From a checkpoint of a small image classifier: norm groupnorm, 7000 steps.
Rows from block 3 of a small image classifier, named by matrix and row number. Rows with one number belong to one channel. Each number is 500 + 50 x the weight over its row's rms, rounded and kept within 0 to 999. All counts start at 0. Numbers have three digits each.
After each channel's rows are labels from the 100 images, of 14976, where the channel reaches its highest value: "responds to" is what is common among them. Only what is clearly more common there than usual is listed. The data: telescope images of galaxies (Galaxy Zoo DECaLS).
# convs1: 3x3 conv, stride 2 (model.blocks.3.convs.1.weight, 96x96x3x3, each kernel summed), inputs 0-95
# convs2: expand pointwise conv (model.blocks.3.convs.2.weight, 384x96x1x1, transposed), outputs 0-383

convs1.26:526513574569549465533456515520365498512601534468522351490571506535568496485529501429468516497518454485334488515526565532611525462511490505483476517521508496555471581516590506561470564472522494530462479414397516476461477501605555530500522484430467431523535503512468522520504606477485484546
convs2.26:497508523499485464501495535598505446492475547502484461544532527492506596607522379469534531505502487519468488499525511512463489568531461525513408525368497577440521490498521510465508437502571508491501506512486518509515515503515511416528522514498524500379518526567566368517510481504406455521559580462449476523619564487612475545552539507487549508548522588545506465497489446531513521521459535590540465359545482552467604521541521514514465487553519514516589508447554501467570515321511482509449665459393432498494565420645542471500525407473511456575557534545538513557512463529531513539525536497506645530515502506519518505556520534477587538560486566544555420574568553552553473580496554654666549556563599556494490547542563692539537497522521383321499562526509507576506503533503505521478492500467435507509505506600496518422499570519529612536433452508456528497439432481464516520464476490570480527596470473435523503476469472571591470493490522494473435475461467484479487480553486412478474477505464510562511530482500546535436495519533524504506492533578516475488523492512497457539517505514512544483517464486480474518581505490552520619476480495562478525419526494556457470
responds to: roundness: round

convs1.57:554546393496529565424525526549500556473382517477452566590531550490565501488528474596512487530488418491537510454555418573541456493532545475469523456469447497502419465476468511549401495363534557459428517433510481558513488546535484582509475451467513451443442460472615472520492457517451499401
convs2.57:510477469579486497457508517469498416457511534463482562468361514443488455463507489503383587609495497475496493523523494509543453471518514455502414508450487512496517523504520519608500461511486514507509504499480532507513505601373482410603505480520554497483474484496521523508503520491606499501488479495607621519527464547554519542628536523492552499479519468507571598524463388487503506509477500604499455516504499564444435497460534506468470453518606576404667510568482525503484481628514518499551448472340478503493466439500491515455452561521557550652497489524487483502493539475495556492568526522543472506495482505504486533506506526522502512501513533555500515475475481493514504476413495488437505486492490482490413532435494563498479479529465442598478507609462443308467539495469486477545469511465495485443546441494526536392512398489491527465514538519514477485477558614454389493510590513399518554448510514418469507508501497457483497417520478476504433532437448494505447487546522564480495483544446469631804517475510537566528507538381498531498485525461566475473517500526556414541503493492517362512507523478391514374432472509483503450506495491416480465489464498467530532
responds to: edge-on disk: no; spiral arms: yes; bulge size: small

convs1.21:451571480491442586545498476528406515550526520466482535507518600503519482525538471567484486565543496538650542492510480568558531580491549447607555498445466499438422467490442555529468468446529547502396508649616537458489497454485463464475453486516557535624472497470504498522524501435475496481
convs2.21:473494464493466601427495479474481398535476502497488569463634467511495504487499470511463475542481512490482513472477499496494471309477569464492488504434508476497516486471489486503478452426628509498494496477506502509527581538352498366512441547469578498606493515440494644464496536472528463490493518622395485511535538556415513517515508469495464499510488370495555393475441335526577487465475530475562487483500461442496513499502527481481374447424567561453667506573433516551510520611494505497543565538448516490495531443480474463445541485514669440508485489567520485511519467481501606525478466460504380518591464550489492510510511489488553533521501515455551482516529544496517432538546512486508533482527536540451420505528516590501487470536499502544483470427506517512458505504503540499586480450515622455478503463421499505504475545493559625624484663492457491500460476539522566503484383485591511632625514468594493493529496470515445506562493564494482535514523445458495521495460478548459485481588504479473501488487469476451522507500463505510505495473439522501497619491469388619430502492485473546505504495492727498475444470489495505534489492495476483497460452505496510493
responds to: edge-on disk: no; shape: featured or disk; spiral arms: yes

convs1.86:502494491431536450479429490551466570492651513552500456404502535506535538544599533503486536473506460494538517506498535515570547486503575500471460466354452562486449583516527583432457562407530511456468485415481501498463548455523479543456462484476475609563467460470575604531506403451520475470
convs2.86:492570507505495435489469622482459535573505523479459509506546587427479481600503485535547584364498377480511452497488499499491538619553441474476550473566478527497517520489478458510479452471516486498499468491479475467479494436456507568476469475499472493469519492476486492512489499505579581465546519600502481524509468619441481486454462494488516512444497529507582494535483453492621497515512530505553635539505486550472543526530551504496477519473496383545411481424582483449531479412509503485680499559602469506501460617537500518446500404493582560507470507555512507522468554501506449496541545532527554502533484492535478532473500488499592500489506543471526555491512511522509589490583486516568487549505502486505472348483494481507486492493490377564473584510612491713490507484493386493585509645524546506445487508465497461532478497482562235510487513480504425484541501485467585466496454541565494564445519447570525480474484495579636495424435413500527538515554509458500444475582437508465468470539540459338458489518460385520580496517414502494493498499491460514487444505513594476437513496500490635507488518520488516571579499504458546427516505489585494498487499498494528489
responds to: edge-on disk: no; spiral arms: yes

convs1.13:464548593454482481556527539451519523486611471531483453391532547549619491506468521528488549459605515522603480514500500536501530544522494437474441543535378516437490543480595477518564524533505476413472506403460557453487493543492468542532504533508450402460577474512397463600461447537514566510
convs2.13:466723496507477451503494425484475528538494473490493442496449515496485489414495416510568444512492557516474472495487488517379496396459629495503400486539507502536528478500496518490493511501628493506481511464503489506498496465480512546371452523503480508443532513524519568496508575493525633531575538519439545411513553532492504513514522486495541478532522420543471423526512601522591526495490501514524517390518535537554567494512512516519516503526437481449465490608499493487494505209493485479499456530538502496498483478583499469530547553442455450691521509520538523541542495526493402533553571490468578523470526499499505482462505497459419496532520482549510313555527532505511477560500542489716538504547547536517617500563542502515524488468503440480524625526520506539517655525500527502550526489524450504498503490488499529472490570505542679674538561486518444503458540503541489511496546483480508567507501486544495492503503499546465490610429520500513475546454451491497508478468469560531491493476517460468498442469469473441498484504412481491493519501526474541494565484503606524561511492485498513496498494522502499444543505478481482731488495491515499505455492481490482487
responds to: roundness: round

convs1.46:490321455489441327489471573564503478515520490468437436459427412443475471531479477568568496451493494421581543511515415421388479465489547481484545593506511474511540482540435472394489518512535517535556478473447477484469499490479502500520464454523521594498552481482475539547492424498498461493
convs2.46:480455514541492555545496561414484495499487499508510502457521567400497620567525564494497451519490510506514518513502495510507457698473712514493442489567514481436467475516522525456489350481668475496484498472543460499494501515429506494680537497490471499519531502484548426498509512508417513507516493465510457536459480467447507513461501522492506504504514544496546462507516607507423510508520514505501608652492509448543508488502490486506634491532533497489705502427498509573513490426504506498556403544541526505511506575571507559590489442458464672648486495489492501504465471503480477502467551496469417499536494488490478489468510534517401484499496498440494383500495498497514482503499495469344513465492487472551728515481493522504509511506504482396515675578605481447511598501504491482700493514482522513493506529392478506577498413480446519518465408472481523501461454436503554456509461506407529394483504548552465501483516499563502500525515510513505504509498487466493516494431548437496484489434488484478482488479504504509487477518460476496468508489427494486498582510501585500585530490489518586496503507496466495602386498490473516486478470488488502495504475508468491492
responds to: shape: featured or disk; edge-on disk: no; spiral arms: yes

convs1.41:450554444480480482534421468500456515492695498480471347533546574474546517500525486543504546518536505515503521505516603547478565587492556456488459449495469530451515512501557578487472525386587465470565457432471594459482470466557460534533558489529506495595464489522467562599519468536496528509
convs2.41:497409494454501535573472509524501490467490518500495512499476638511500485465491497487483559497494447482504497496499502502425465509530504502496384497598491456505497461502500475481492456547473491507509493507533472515457512543550490620679484493501527496503493496439513434488500539517457525506550501407645465535454516584523533525482548501504521491495505501512574513539512484521484511509514507415491460534497512544548518501503484492528665521576545566428531491583586477572489499608496498491640651524567539494494299584535499478542555487365597420530508507504503505517514515489506480526520496502497571499466506493475514464486470524509459484492488493501506385488492487486507533510539500521325511452503481499442647473478498358503534457442474400605481616530482472447467464468488421485651467574439477474454528518437516512581500602512506466554602418494570532497522493504529530533520362508426514486511525525477507511523509513539512507494502488517517436498440472483479474449560502432511460470547444458454385485458478474468455547541608502474505511477681538500487589514506635464557506523517503627530485507526321515506444492500508522665504508508538497481552479513510539509
responds to: spiral arms: yes

convs1.3:491520428541508530546453506550484461479555514559539453516484512492500522492474527523494647464572501498372488557487534490511551534430464465527508552570462447636453506491447554448492536402491458494441559571495560448406541514617499535559473472492374472608498551517570554517485532485494494561
convs2.3:517536491559502500525496547489526494428530518504510416506536496499511509465497530479524521522501518497479487509509505505405518457575489508497517495511500478521482515538511525460506410465617472471517510468532510511473506497565509478630467504497525503442520493562511434501506514492412473496529505486496452496495495479742480506475491496488479496487492563509497497505492481497508496506493492773487646510495478573492511501505493486499768502535438506528625501518530510477449566400502493492601598488508495490495516536582491500545641536517526516743511508518508513499473488499492453499454474504493722502479483506484516495481492495495460489498490508615500440526491488499509571504521498492450513507500492491468683492482491528501509483457483369391502678637484493628482664507487515478599470415465467483497501533411502508414501466511544484535524373512458587526416544472445466487516538515534501547489487539544498508475490494459490500545505492508505527501461504510494521507460574365478506500445492519474456508487513583511517501441555504487518524540624525426527563483502514490525513485480530514505527486509449510499492500495506518420518502497464511511491525500509502498
responds to: shape: featured or disk; edge-on disk: no; bulge size: moderate

convs1.65:435420511409397508551582515530464613498403535506545543444444456437418455508548499558437531508454524492602472446485514488454524434543568521511534486568478542518463454544443485517445520497527474506401506534465474428550468473613492399536506445497480482490408550456406476508500446499568529562
convs2.65:523668452552502476445521424482502412464526454494519570485342439496526495378527527427593439417518512511498509496517455499491462467445625530511564502489520654472502505488485491422514469489504519517485517523497508514499457495602472499496520463498499499349441496435493532491488535453441590498504470490515599437433515539526482462548450505512508469507505583471327518577524490497317501502505471410484540551495473337452483510463468511505455463607573431479410466526528456434461520429476450474528597445527437468473632455546512482536581460592511490500471512473488479452484454467484528528357446534498486498422502517528533514573501488470513497499480574542506508569458495554494537527575513520486499528500530514575466514558480515504492470389480510580483594465392498607469589469458488460349455366514472457499475516571498496480499499501466466427491507486507482521526501508474549509457587514518529515537531571476488527509533522453617540511455597568527510448416501464465505460420520512397484476471446479404478428437431489421549515462496498494494512498535527654505511480477481524449522492504500534477541532543604521366453515513538500467531541524534526519450574554531501524
responds to: roundness: cigar-shaped

convs1.17:561446538474490515567517546484540465536657498571506358454581482510540541454557513469476544449573430476528488487467409448483485601551525499372512540409498528504515473540531456523551466477502483450432528474498588475444479490469488595517453614473478539460476557483532407466522489468470493544
convs2.17:477563511535471439498508560498462376541491489500479553525513406507484516399532504551559457517521674514522486501527521505587594463417465505508577507533499537511466503478518493490550594456498508475477482507469506484552572446463497517407427516500546494550508498444557466484505493495547406506619545543567500528486589466497473525469526499514624481550519512539598548493495449485582485502477483616480535543487497413562503489522452512510469573518480583516450497459454482473527451357496496495490532485528463497501441480575506553529584517631643474445500517517516508510507518482505436519518526506489565507411505516488493501562506528513570487514498551564483508542532521529538672540383539463446533494541532522575626445526512531518522495559503436613493443432582504486487479506499613509544501445558661481480501430562489509525501627458622543573370592510446519489517553530629544496547565531669532565396510538585542516540558518379455540456564470525528484430479461490487503517417453424470509496447490572594466546465511524567433486514508484526504474528495528416498432489535433610670506497488507575487498495466538507485488513485468476545489509477477500500472501478479494484
responds to: roundness: round

convs1.11:490585471550482434491504568569573502487496538653512404408486557492540487512523525468543563484531403532427476529494471493498492503444446376516512436451440456379479565493560524476596460476511538560518509513477519474415546484544457366474467572461484448522448468500470462478523437534468479523
convs2.11:525330453465508497571501491522502630482512603499488550518434491492495550470477338497539559475493568480485527492503458494580430630590439477480448497525547321602533479532493571511461465497573513526538548532520474504512543491487495470518580486490527488468543490538573539485503476484494429514380498508537519500511553454505532462513508496483463473533508473480512551459539475481539507485494498439440486557512482536508489514527559527508467511605403475484457490395433488450394523529489473469542496540469551481495523521537460515442462427464626407564538482525500465484479495494488528475483439478497501486327463544474485533531469475493422510483501470520475503463509474472494478480530491388454523482505460500427519476500455506453461546565496432487523434596473518517499543489490497490447550579552521497499550489537504422467505495554485570627420488510541646526395566481444749484550546511543527412523555534566543545526507505547506524513543396551527593587398496547535508523649426423515508515608532397526642504545554479586467497480555517533492491479483449518508527511487574600503539505500517447461568488532464496600526503522580490642507506513463487543559512518546505474
responds to: roundness: round

convs1.73:556453549471526501516433549590506469456611534473528415558539538530524442521434504587563323463561455504484523464514472450484532467494506517446458437399478581422561527495478448433516566552541484513564455568538529539449527510493584472500517561512577565457560584490479462444496486506537506553
convs2.73:439388442601503553530507509400486520439457450452493438415422478433490379473504621470436397512484551489514495489497490472550562493488570485515609524465510561466515479523495529487520460467506507500530486485459498472450484508533488510418473513489573477436480485497515474478490574493437571489622520658448618550482547384592465470589499491479472472539483548502423456466451465487361502514466496421497461488493506507534503459516514484487458501498588526525506472491480484382498373472485491497542527443641521500494444567411466412506501509418554442412502504493486461528501470507501420451455528504452572516536492537486476507661514517495555548560508514427513577495474456512463485479440477612517451462471434463524468443488493482459471484474499483478476415503461510529486520505502628486569487573534397506503504509519520514498539431528461458483533557493458528510448555504547517480519512542398552407429547454503543503574551557409541523369478463502557394536422537456480517506534532562537511504625506478384445530526539505503517496477567514460471497526476508551498413474522578532496478496482505582479512566497252537573585520527495528394535541534602538545501583520529533480
responds to: roundness: cigar-shaped

convs1.55:507504528502569527499501625491578466525545473492526486408467609463544486465492536522470472498456461492559541511456462488458481484469482471495453441475438441504454506485475522447475530374535578562572440464467487516542581484524501292412425480509452528531431416486434496530497488566464513424
convs2.55:519498484376502519555516499563504463466500507493493504517411436454502506530489395501475491483501416488458492494497477494440470428406593474490507498402472474445545493485512495552503473474543523505516508491495493475531515439520503474557506488511449494496520492489545552499508499498389639502546518530487528541490533490699476524480518502475539482519511553514492555432492618482438486513416466614497500472490499431341553493513461497498696534438588510481575497608562515452447522574498505500689489581545574500504444478528481559488482575482543387559475500473503508467482532489484364478577504503501528504553508500481485504491513490499513506510490509586512481514508536518491537501557505441434480512508512503505723498504503409497501501538500502367460665352436484534502583499502498487604492510507591509491504510576501479429493495490346533413507410504456430491465473487529437504550419515450478485608498495614522517549510512619526509434510466508516512569459524470483457495440458491461497492474522519494477519510526484539470499537481487464496494511501495431517492500510667619389501484483523407505514488519388500604436492503509493569511521506480493487382511481500497535
responds to: shape: featured or disk; edge-on disk: no; spiral arms: yes