From a checkpoint of a small image classifier.
Training: muon at rate 0.028, 7000 steps, batches of 128, held-out accuracy 75%.
Rows from block 7 of a small image classifier, named by matrix and row number. Rows with one number belong to one channel. Each number is 128 + 24 x the weight over its row's rms, rounded and kept within 0 to 255. All counts start at 0. Numbers have three digits each.
Before each channel's rows are labels from the 100 images, of 14976, where the channel reaches its highest value: "top examples" is what is common among them. Only what is clearly more common there than usual is listed. The data: telescope images of galaxies (Galaxy Zoo DECaLS). In brackets: how many of the 100.
# convs1: 3x3 conv (model.blocks.7.convs.1.weight, 96x96x3x3, each kernel summed), inputs 0-95
# convs2: expand pointwise conv (model.blocks.7.convs.2.weight, 384x96x1x1, transposed), outputs 0-95

top examples: shape: featured or disk (73); edge-on disk: no (69); spiral arms: yes (58)
convs1.22:130147167105125123109119113116134132137127136148098133078113189144130102125108131107123134139153120124123200114163127163192114110132127167110124097090100167100097183137125123140139119114122140147139141084153071132153172125132144135122116139159171116131105118106142122110123087117145131143
convs2.22:115100145130179127143130120117132102117116137136111200119134150098141121202127094152136159119122119179178123113128104137148134153127148102169142195139117128141119111127133126142125122126111153145150120130139139125120085129131122171127076130090128128140139133129146125123120119116129115119

top examples: roundness: round (42)
convs1.2:136113173107103138157158124159147114142156125106174163138118150142118119107103135137100092121109105107099171080140099123084133117166117120172150165153124157170138121135113130141093099144182120138115080095144117155127113119093133142142126156121130137157122165154144120133084163138108100134
convs2.2:138123112128079137126170120123111122139127128128124073111137103144119107101121122134119098116127142134134127137150129145117126120113169049085108049130138149213105129119154127155132126132132111143095120117139114140144132116142127136116202134100124120122116137125122093119124165139101133134

top examples: edge-on disk: no (83); spiral arms: yes (73); bulge size: small (54)
convs1.77:104147095127121145148110144163132194123094168129142132105108134103092121134079064127107118084145045177139150140095131129115130152130104118100118136129146096132117117111132140119156137151121129118164123129120108100125115111153132097149163148133110129144131155135105176154095126106136103132
convs2.77:141138128131107130131199135117130140137130132122120122141129153098138136167149119124127110143130085137032125114108097120140141158136160119145158098142133135095143085140171125135133146119173135089136073133126150138120139135131116101132074116123128131145152114144136123136124074123120127133

top examples: shape: featured or disk (66); edge-on disk: no (64); spiral arms: yes (59)
convs1.65:112123194143143141150129120113133125138097154149160106146151108142089135152154147147123099164148131119118134160171086128143131109134113174129116158096147135151123083145128101131139155135087117108151103120129134173153117126092108101048109127149168127093113143128098138147098147097148135131
convs2.65:129085116142160135120146146141133161100163122147137071140152162127123099174147117141149106119125126130176113129174119099139142125122180100127094141135114129124128084107118126101114124148113084090127116113133121125131131122133124097153102126093109125115128118127121134125130116116118127122

top examples: shape: featured or disk (92); edge-on disk: no (91); spiral arms: yes (85)
convs1.52:135113096149157137135152163122116134073087127175128126150141114115159140131147133153105138159151168125114129130125146077185120172154146213117120137154124136145130123141122143139140187102086103101116131119133159160144160157120126126092161145161132113107120111127119116135140120120154115133
convs2.52:102093145116150138117153059127129138129098126112109099125148129121125128131141115135138133122128085121106146131119126205141121130132120156119189108105122129134133105124117144165135124123050125109110125133151151124150187132108134128130119135126125149109125121139111133132122120126117159129

top examples: spiral arms: yes (42)
convs1.57:156104125137169131164133202112130140064111125148146150126128128106135144117184145201119133114100122119124105154144134098152134113116129178136125160123129088116144141137125140140117222140110094113127150154110129120137170140132131126134135108129111125161113132101101118124118146111125133132
convs2.57:123161125137158117126124141149133125134144133147124118132155151071135139127150137141131182141129155155186148136136149162139132125134142191160164131141128124101141131135119138094118142121112170102115159132122143120128132145115134105135153124142125116150118141074151144124140104120135100156

top examples: shape: featured or disk (66); edge-on disk: no (62); spiral arms: yes (53)
convs1.91:177129168149149127150130117134113103072094136098129119118125149125122107123147145157109142134133159091160155122161157106130138128122150177175179142135135140095129197154076123168102183113115106137114172134112126118125183133114130133140117138117117128159123090119135103117136137128134125128
convs2.91:136127121126205137134179159148146129131138121121144122126130132130133137133126121104131137127128137142091105114113146123125129145134144145138196069147126130150122144117120116070136125145126143146142109139129175128120129149128125103135091099088121122116117129145138139122139127081140113136

top examples: edge-on disk: no (58); spiral arms: yes (48)
convs1.94:105110108142120131114095087080111141112135114140147164098144171089131134144080126088119142102147069145137145121099092121125148100115115140092060129129129129128109136156141132152125197118115122113176096131120145127153150113156115167090137146122133145121143137134142123100101169109148120124
convs2.94:115163140124144110132184119128134098123155133119124157122140118166132126191150134104129149128139132119137149139142081140138130125135144052097147163132127122084121149125121121118139122125164111105125121123117080129111147095104120142115079119145100122114140135123125126130132116116119120134

top examples: roundness: cigar-shaped (31)
convs1.1:153141116117100126188150125145158140075108148151107138146115147142118119107177106111117110112136104116100122127138120090111114165142111068124136164126145157152134153128108124152136115115142101165149140122150090135122112148097114123102106141139139135085105128174174158151158150137133197097
convs2.1:124087118130107127127137103122126125112126122120121150136120129080133113076107124153111111124128134172113118124125111090114120111120201151114080137125113132124128175132121117124129127132148174088117116156136053116118108135125108127147116096131119125146111098121139144111117052086122112115

top examples: spiral arms: yes (39)
convs1.15:084126133154172101098105141047125118132184130168131132114141182118112109137139123146109137131157111107148168156129119112164116073108102130115097179104135096119120132153141116149126086096138145135095125113141144131149159126091105131119098119131131119164099135111139131103135159155130141114
convs2.15:126146123133164148125140083144123125161109124133153092124154137169129137100146085107132170111134091156191128114145170082139113125124126178112048133133123126135133123129137150138116117119111132160141107111151113126123112123139132147130113141085143134134135115162123161128130100114145113134

top examples: edge-on disk: no (65); spiral arms: yes (58); bulge size: small (37)
convs1.18:123126115132142095099108084128136153114136130133118119099115190115129108129138170150144126137157150130120186110100131163157120141152134117139110130104125160126135147108108125127154196109160113110120118140166145178141168131125110099073112121119167112070125115145146148139159094117129172107
convs2.18:141181151130128123111166146130149126136089116139130139134153124086140139136142128097123131144121182086129114143106080171118144162141043082084107101130157112145136156114116137133124125130088127145120149129100149130148181145138123155123152172089114133133136123162130137125117152134114137127

top examples: shape: featured or disk (64); edge-on disk: no (58); spiral arms: yes (48)
convs1.35:122131073126098127140139155147132114176139148191138135131136094121118122129117192106112121087128157103112097104156115127174124155128148153073134102113144109149126131115104130115123173090086151131196097129098130123108107120135142137144140102118121112144127149126145152124094103114130163096
convs2.35:127130128128148136131111123116155094143137156123119112128121154172139152182118107134117071124144117165091111128150122092126146134134045190164117096127139129111134163138125119115116121125105127112097166149106120147137098120122126115134144159130130116145133148111123122119101114137121127131

top examples: shape: featured or disk (76); edge-on disk: no (62); spiral arms: yes (54)
convs1.68:095125112144149143133109117187135134091103123110173139114116114108123140172152168116134135112121121151130112142128164119128128116169152155143108189116142082123129125112142127126119152135146160139190124113107088099131142153146126117174154143116086115131130175150099166134134184136152095146
convs2.68:136119137126064127137178093119122079140135128111123111118111114139127125100134106134115141137123110161137135144140165204138129116130173097169228138105129109108119090121116110045125118117102119080110159126143127129128217104114117115128170142119135139117128112159115137127141119145121121128

top examples: roundness: round (52)
convs1.17:171097176125148106095142083088152139096132116117117126078134194150120130132155122100139143129157116127128199129139124139139138134105128127144155109110111152111110155120116132159124171133140094124115129106161122154139214114129116142089134126131171137105134102114142146145131117149131137154
convs2.17:140045124143175144126159130136088130140081129120152134137134152172133149150146131114145123126127142151152155140142142117142143144134160175163128091168123124191120161129108122108129124138086096177172130138150104109141134151142151112112128147134131153126149141140113107145125188150140174117

top examples: roundness: round (41)
convs1.39:139105172131177115097145164125131164136137134138139119085113139148072120107122118138125129169151091137122178129161122108154162113095116096170172127155129123137143130136138146133132063130116156162109173131128122145140130121138153157163149158125173116153155114141114147127131083157162124138
convs2.39:118103128137132122126118181101120172117108127145124058112130140050118117105124093110128166126139126152111131132169140159120135123131147143125128141108121111122126190126117115085122124114106159093136119125118149127133135132124125131131091122131121125110130135150136133105147151126136115135

top examples: roundness: cigar-shaped (29)
convs1.69:119118162163146142124129152126130132197149167140103114122144186111099102137111127132121113109135117094121133140086164135123121187138086159136120132111124097103116127122109112132148106092117125135150126121074097072147137113137139120066119118142153115066138105124151123161092120119135129109
convs2.69:104070120121111131113113125118100179139085106121123155122117114077129112172125157152133115141123137123063124129130066097123127117134094111122062105152132129111133158124165135133122124123084159096157111118131088127154126102125123098138087093131107114126101120126118106121132086121121114125

top examples: shape: featured or disk (70); edge-on disk: no (65); spiral arms: yes (55)
convs1.48:099147116146128074126104073107146137108106114112132124162153137094121140148121155097138129210133110149153152139109119137183108123147158188109128146093120145133111135150148142163141113168129128097141134118138139146150138119135136147083109119169138115100116101101108120139126127127185151106
convs2.48:120140123138144129131149149117096135101136124143144130128161137161135142128121215109107136112129090123131140104193119143155136120134138141114106146137134140198131158156114143172117130139172163160137046137112155140123095128130119124133144127125141144129116119094138123127113140136135129112

top examples: shape: featured or disk (67); edge-on disk: no (62); spiral arms: yes (60)
convs1.36:066148144127126109111149187117129121138102156154128161167139077113164122122136160102120148129132138162112101155106134097133093140160152177123117145140150132159120115119118156117123089112139115161111124101186116143150090161125128129139122122183155125124131116141120146085118148098145089104
convs2.36:117160139095118125121131165125154161133145105124147081118113127160132122160124094093125127134130083137140130130060116081123125132122123151053111148117124124118120106119107124082148125104141108089097145110116108125131139117135113133127180122124112131123143118206123127136119110133127125124

top examples: edge-on disk: no (66); spiral arms: yes (60); bulge size: small (38)
convs1.21:084168140126131123119134116082117139111169126123092099138129176120148131093122121146102137147179123137143194125126120113139113137131127138105079127150121181097111143135121118167109195105108127126141136136134157126126151166153130131111123140119134125137143161111143132050161119158160109116
convs2.21:114169138133079126110121170120088075143119130136131075137133138144139152115126111133142140122124137164180136116108097102110141109138149103065071171138119130165132115129133134153109136123170133178136162123101230138123155099129136150128133152093136135129136137121131130127139150145110130119

top examples: edge-on disk: no (51); spiral arms: yes (47)
convs1.44:066100141125115142122109103137140125115105147072166128143149156116123142135088128115111094120174106133137142147093122167153111099116106149096069185092148156142113167117131132143125123121131136088104100132109148138124181109152111119109140136138146132139148139141156161137144192115117127130
convs2.44:137155130137175157133179110157138133148148145134152170151153132131149118123121116137127079142141158095149145135120106142138131127145082100108135122138120140109137067144166138118141122119186154134132166142146146146152145150148128188156132142156131135148139143110131132119152146123138121135

top examples: edge-on disk: no (72); spiral arms: yes (67); bulge size: small (44)
convs1.43:098140189144100150123109087125129119164112115073114105133153162098116107137127153146123146124134113138117128101136114153078119139171141111139120137144108161141111119133160142082122099127140116146149123118093109112161182130142128117084116119099142128089148086173170132143128170118116175140
convs2.43:129098124131115118134147148126080105121131118131108142126137095141120122069127126130133155130133132118168151140092115106134132123133151136109142146141130130133129108124103130155147124125181113116123109127127144121120086142128147135149090147165159129147128148149128114131113163155124117151

top examples: bar: no (31)
convs1.51:102125107124139121161142134206135125102079141128185160156150121120103136123142150130121132132149168121117115159100154099167118120131115123088104138108145138153129150143121141135132125110110110117153104130116147128161149126105131088086141131152137120054143158151129175179117157107091139134
convs2.51:147119132121097129123119091127141126134202114130114091116118124120122121163115124125145108129120161120187136120079124163135115152110128154185125106113124106101139127113125114168101133134054134150105121123130142111102122138124119091149113122152134148091115100159118148130120148112140147123

top examples: shape: featured or disk (86); edge-on disk: no (85); spiral arms: yes (72)
convs1.63:101156126120157128112162141120112138106136143116153122115131105092093128163165144121119153157103151135112121132080066169149150128164151096112137167111147057117118073113136130090124110092148148097120119095151130124148177108122143129121142135148156117086126117113095107109100121134110106138
convs2.63:129134122125119133128129100111144131119056126132125124114124161147151129154120109117140116137118143156134138123135157146116118127134198169108113117124128125096128078128124121121130137135072135101109123126125082132123171118144123117108119096119140122126141133117123137123137086109134135120

top examples: shape: featured or disk (60); edge-on disk: no (57); spiral arms: yes (51)
convs1.26:129131092133147131077105098109132145214152115136133130150119133110098123123124137190129147151128089131120148113140105125136103115140128132156160111101126097132111164125128107138133170140143144133140121133145129121133151132118115122070128101147130111111082088106108127101166075121159187096
convs2.26:138068136135159126110198119121117141138104133131127171126132133138127136141130150138129136104133114132127161135113166162119121133148134085134140100146127139176127083122087120141139160146100092090135078140123129131144088123128124110141093112105126130120142111122127167137130102153135140135

top examples: edge-on disk: no (84); shape: featured or disk (84); spiral arms: yes (78)
convs1.30:115149125122098139120121163128113114112116145153129116147081087170140133141229158168124158104158147140128125116130124127076103168113109128125128145146127145100123102110142136175156180143141151126148113124158120144107138140143132160141106139113097122116165117123133118156151096132078150118
convs2.30:131068121130091125140098066113111086120051127130129129112125130087126126120139076143128120140142150107150129141124099100137132132132150106127069144110141118160127095137127121121124133117091122090130133118133180139116154129127123124123108110125121128116135127141124101131134112138125146118

top examples: spiral arms: yes (41)
convs1.93:172126101163141152145160198163132135120126134141118128079117143097113132143107141080159138115099129123122140123119124154140126161100133172161140145099119135154118147079159134152112216105132110102147136157133154083118128107118113121129139107130107122103135173144158150133134138107121152127
convs2.93:112102133087123114131166118111146067139161127118132150121127121137126111135122118106107111129126094100121148117138187101120134130123191162106143144141118111103119097127126123102117126142143132116142097117130125138120168112122119158108096111094137122136114143104123137113110131112131121129

top examples: edge-on disk: no (79); spiral arms: yes (73); bar: no (57)
convs1.58:113120123162147125161136092169137139070082103117149120172120102122127156124185131195124153137129175124132136134097121125157128166137121181142137127114130109129139133131140115119119184124112100109141094148103126127111132119103096109100080119139134123111120124138148119188098170113108122132
convs2.58:123135137128161131146150116130089133142135132111130098117138086125127144124139091140158128126129042126157137134167149113145133155154161155074181140167129154110158139114107135145140153148101154120104158144149153152136131142136131142100135158130142164144171135140103149145118103164146138135

top examples: shape: featured or disk (70); edge-on disk: no (67); bulge size: moderate (37)
convs1.31:079115148131107129143132086155119132096116107146165125097157125117126106136098128068099122084113121127117126125131111126125126173176103188104109116133124100100106153085157129104115149102102123172172109130070127105118107152150140136114144098124122102149105160135104149126097118127118109093
convs2.31:119130141122105137135128168130097129140095137123138094117152124130168145127130140166128068137138099152097130128148179134113153148135145100161181122123126158130117145137175141137137147124163106159120150132136109127118132108142116120108140141128107122147144112149120103117132149112134131137

top examples: shape: featured or disk (74); edge-on disk: no (70); spiral arms: yes (63)
convs1.88:132133162124159119122123111130126103125095126118152127129124108119146129134105136124146139155105158157128094118106181101159093176153148168102162101097126082179122098130147130118134177119164144141176129114105108144129129127131134151122152123108121134049115171156147139131102172134160144110
convs2.88:117084143130153117128145138115123104137122123109135147127147156160124130171138081122109133125129138106101106136092135125120142138136122084155117115136142133116132109137105151065147135145119128119119143138124070137136123139121113085133132110104121127141133116154126100120149118137129149125

top examples: edge-on disk: no (77); shape: featured or disk (77); spiral arms: yes (69)
convs1.24:154129106132167116132149208113146165179156143146100094125129080113114118141135137183130122141073119138117083152118121118152127124156130182143135136121147086116126107141122146120118204152141152154125125120085113119132095136145138104143151116133120128087112142122125141138127151137154133107
convs2.24:116143125141092137125116124128130109106113125134115156132117080108143116133104143132145064139129166118174118128100117143141141128122151155123153053104133123165117138123136122097117132125146140095142113110141093114119130099123125131122132129117127142121117123159132126128120126134133121122

top examples: edge-on disk: no (82); spiral arms: yes (80); bulge size: small (47)
convs1.70:111101133131178120124123077082134147075124113133119115148147147145173127120150132179138139158165157132124154106113122110206158143135132167119125153157134154186143123139130135155119149114106108121142122110159175139137132139121130139106115143135133124076105102122124104148158135119158173140
convs2.70:127117133152152140134157176147131147136150139136147107132147156116134149149134128143121174129117181135085119128164099166136107142109146064138091127133124112125130098122154142193127136142093122144153120129122140109113182143126133138112169157190148142119156153144117154138126123136132143129

top examples: edge-on disk: no (90); shape: featured or disk (90); spiral arms: yes (87)
convs1.86:103128148137151139132102063111124103075112131119126120170122099135116137123155159193121125151140139148123127107105134088087130152157144145141123146110114061160114123147130122113118152145140139165134124102114101092147133144133149136142138128103096124034112116150147102122126129148142108117
convs2.86:132102140134113141112128199111129122132118127120122108125146138096142137137127127119122103123133147110127128129087140120109138149130179136124095144129146130115139077106116154090115143140128127088149086143138090114116045108144118138127089139153112142114123136138111098130127143160118157106

top examples: edge-on disk: no (80); spiral arms: yes (73); bulge size: small (55)
convs1.40:105110093109080130164138142132117157108154129137091119097117102142129139129145137145110129089111116113128117136130136070089097202162135148137129107137134098116135078118119129154121191101106155153154094143093119118122093111137134116143115100127123108127118136141131149173103108112122168076
convs2.40:129088129116072143138170125106151140134112127110119103119130087128132142095128125143114172141131111165112125141061152107136129126128130165128121087139137142153138144127124126129140117122187123090149106127137115142135145102125132127122108126085119111128140121116116108126117140140123141123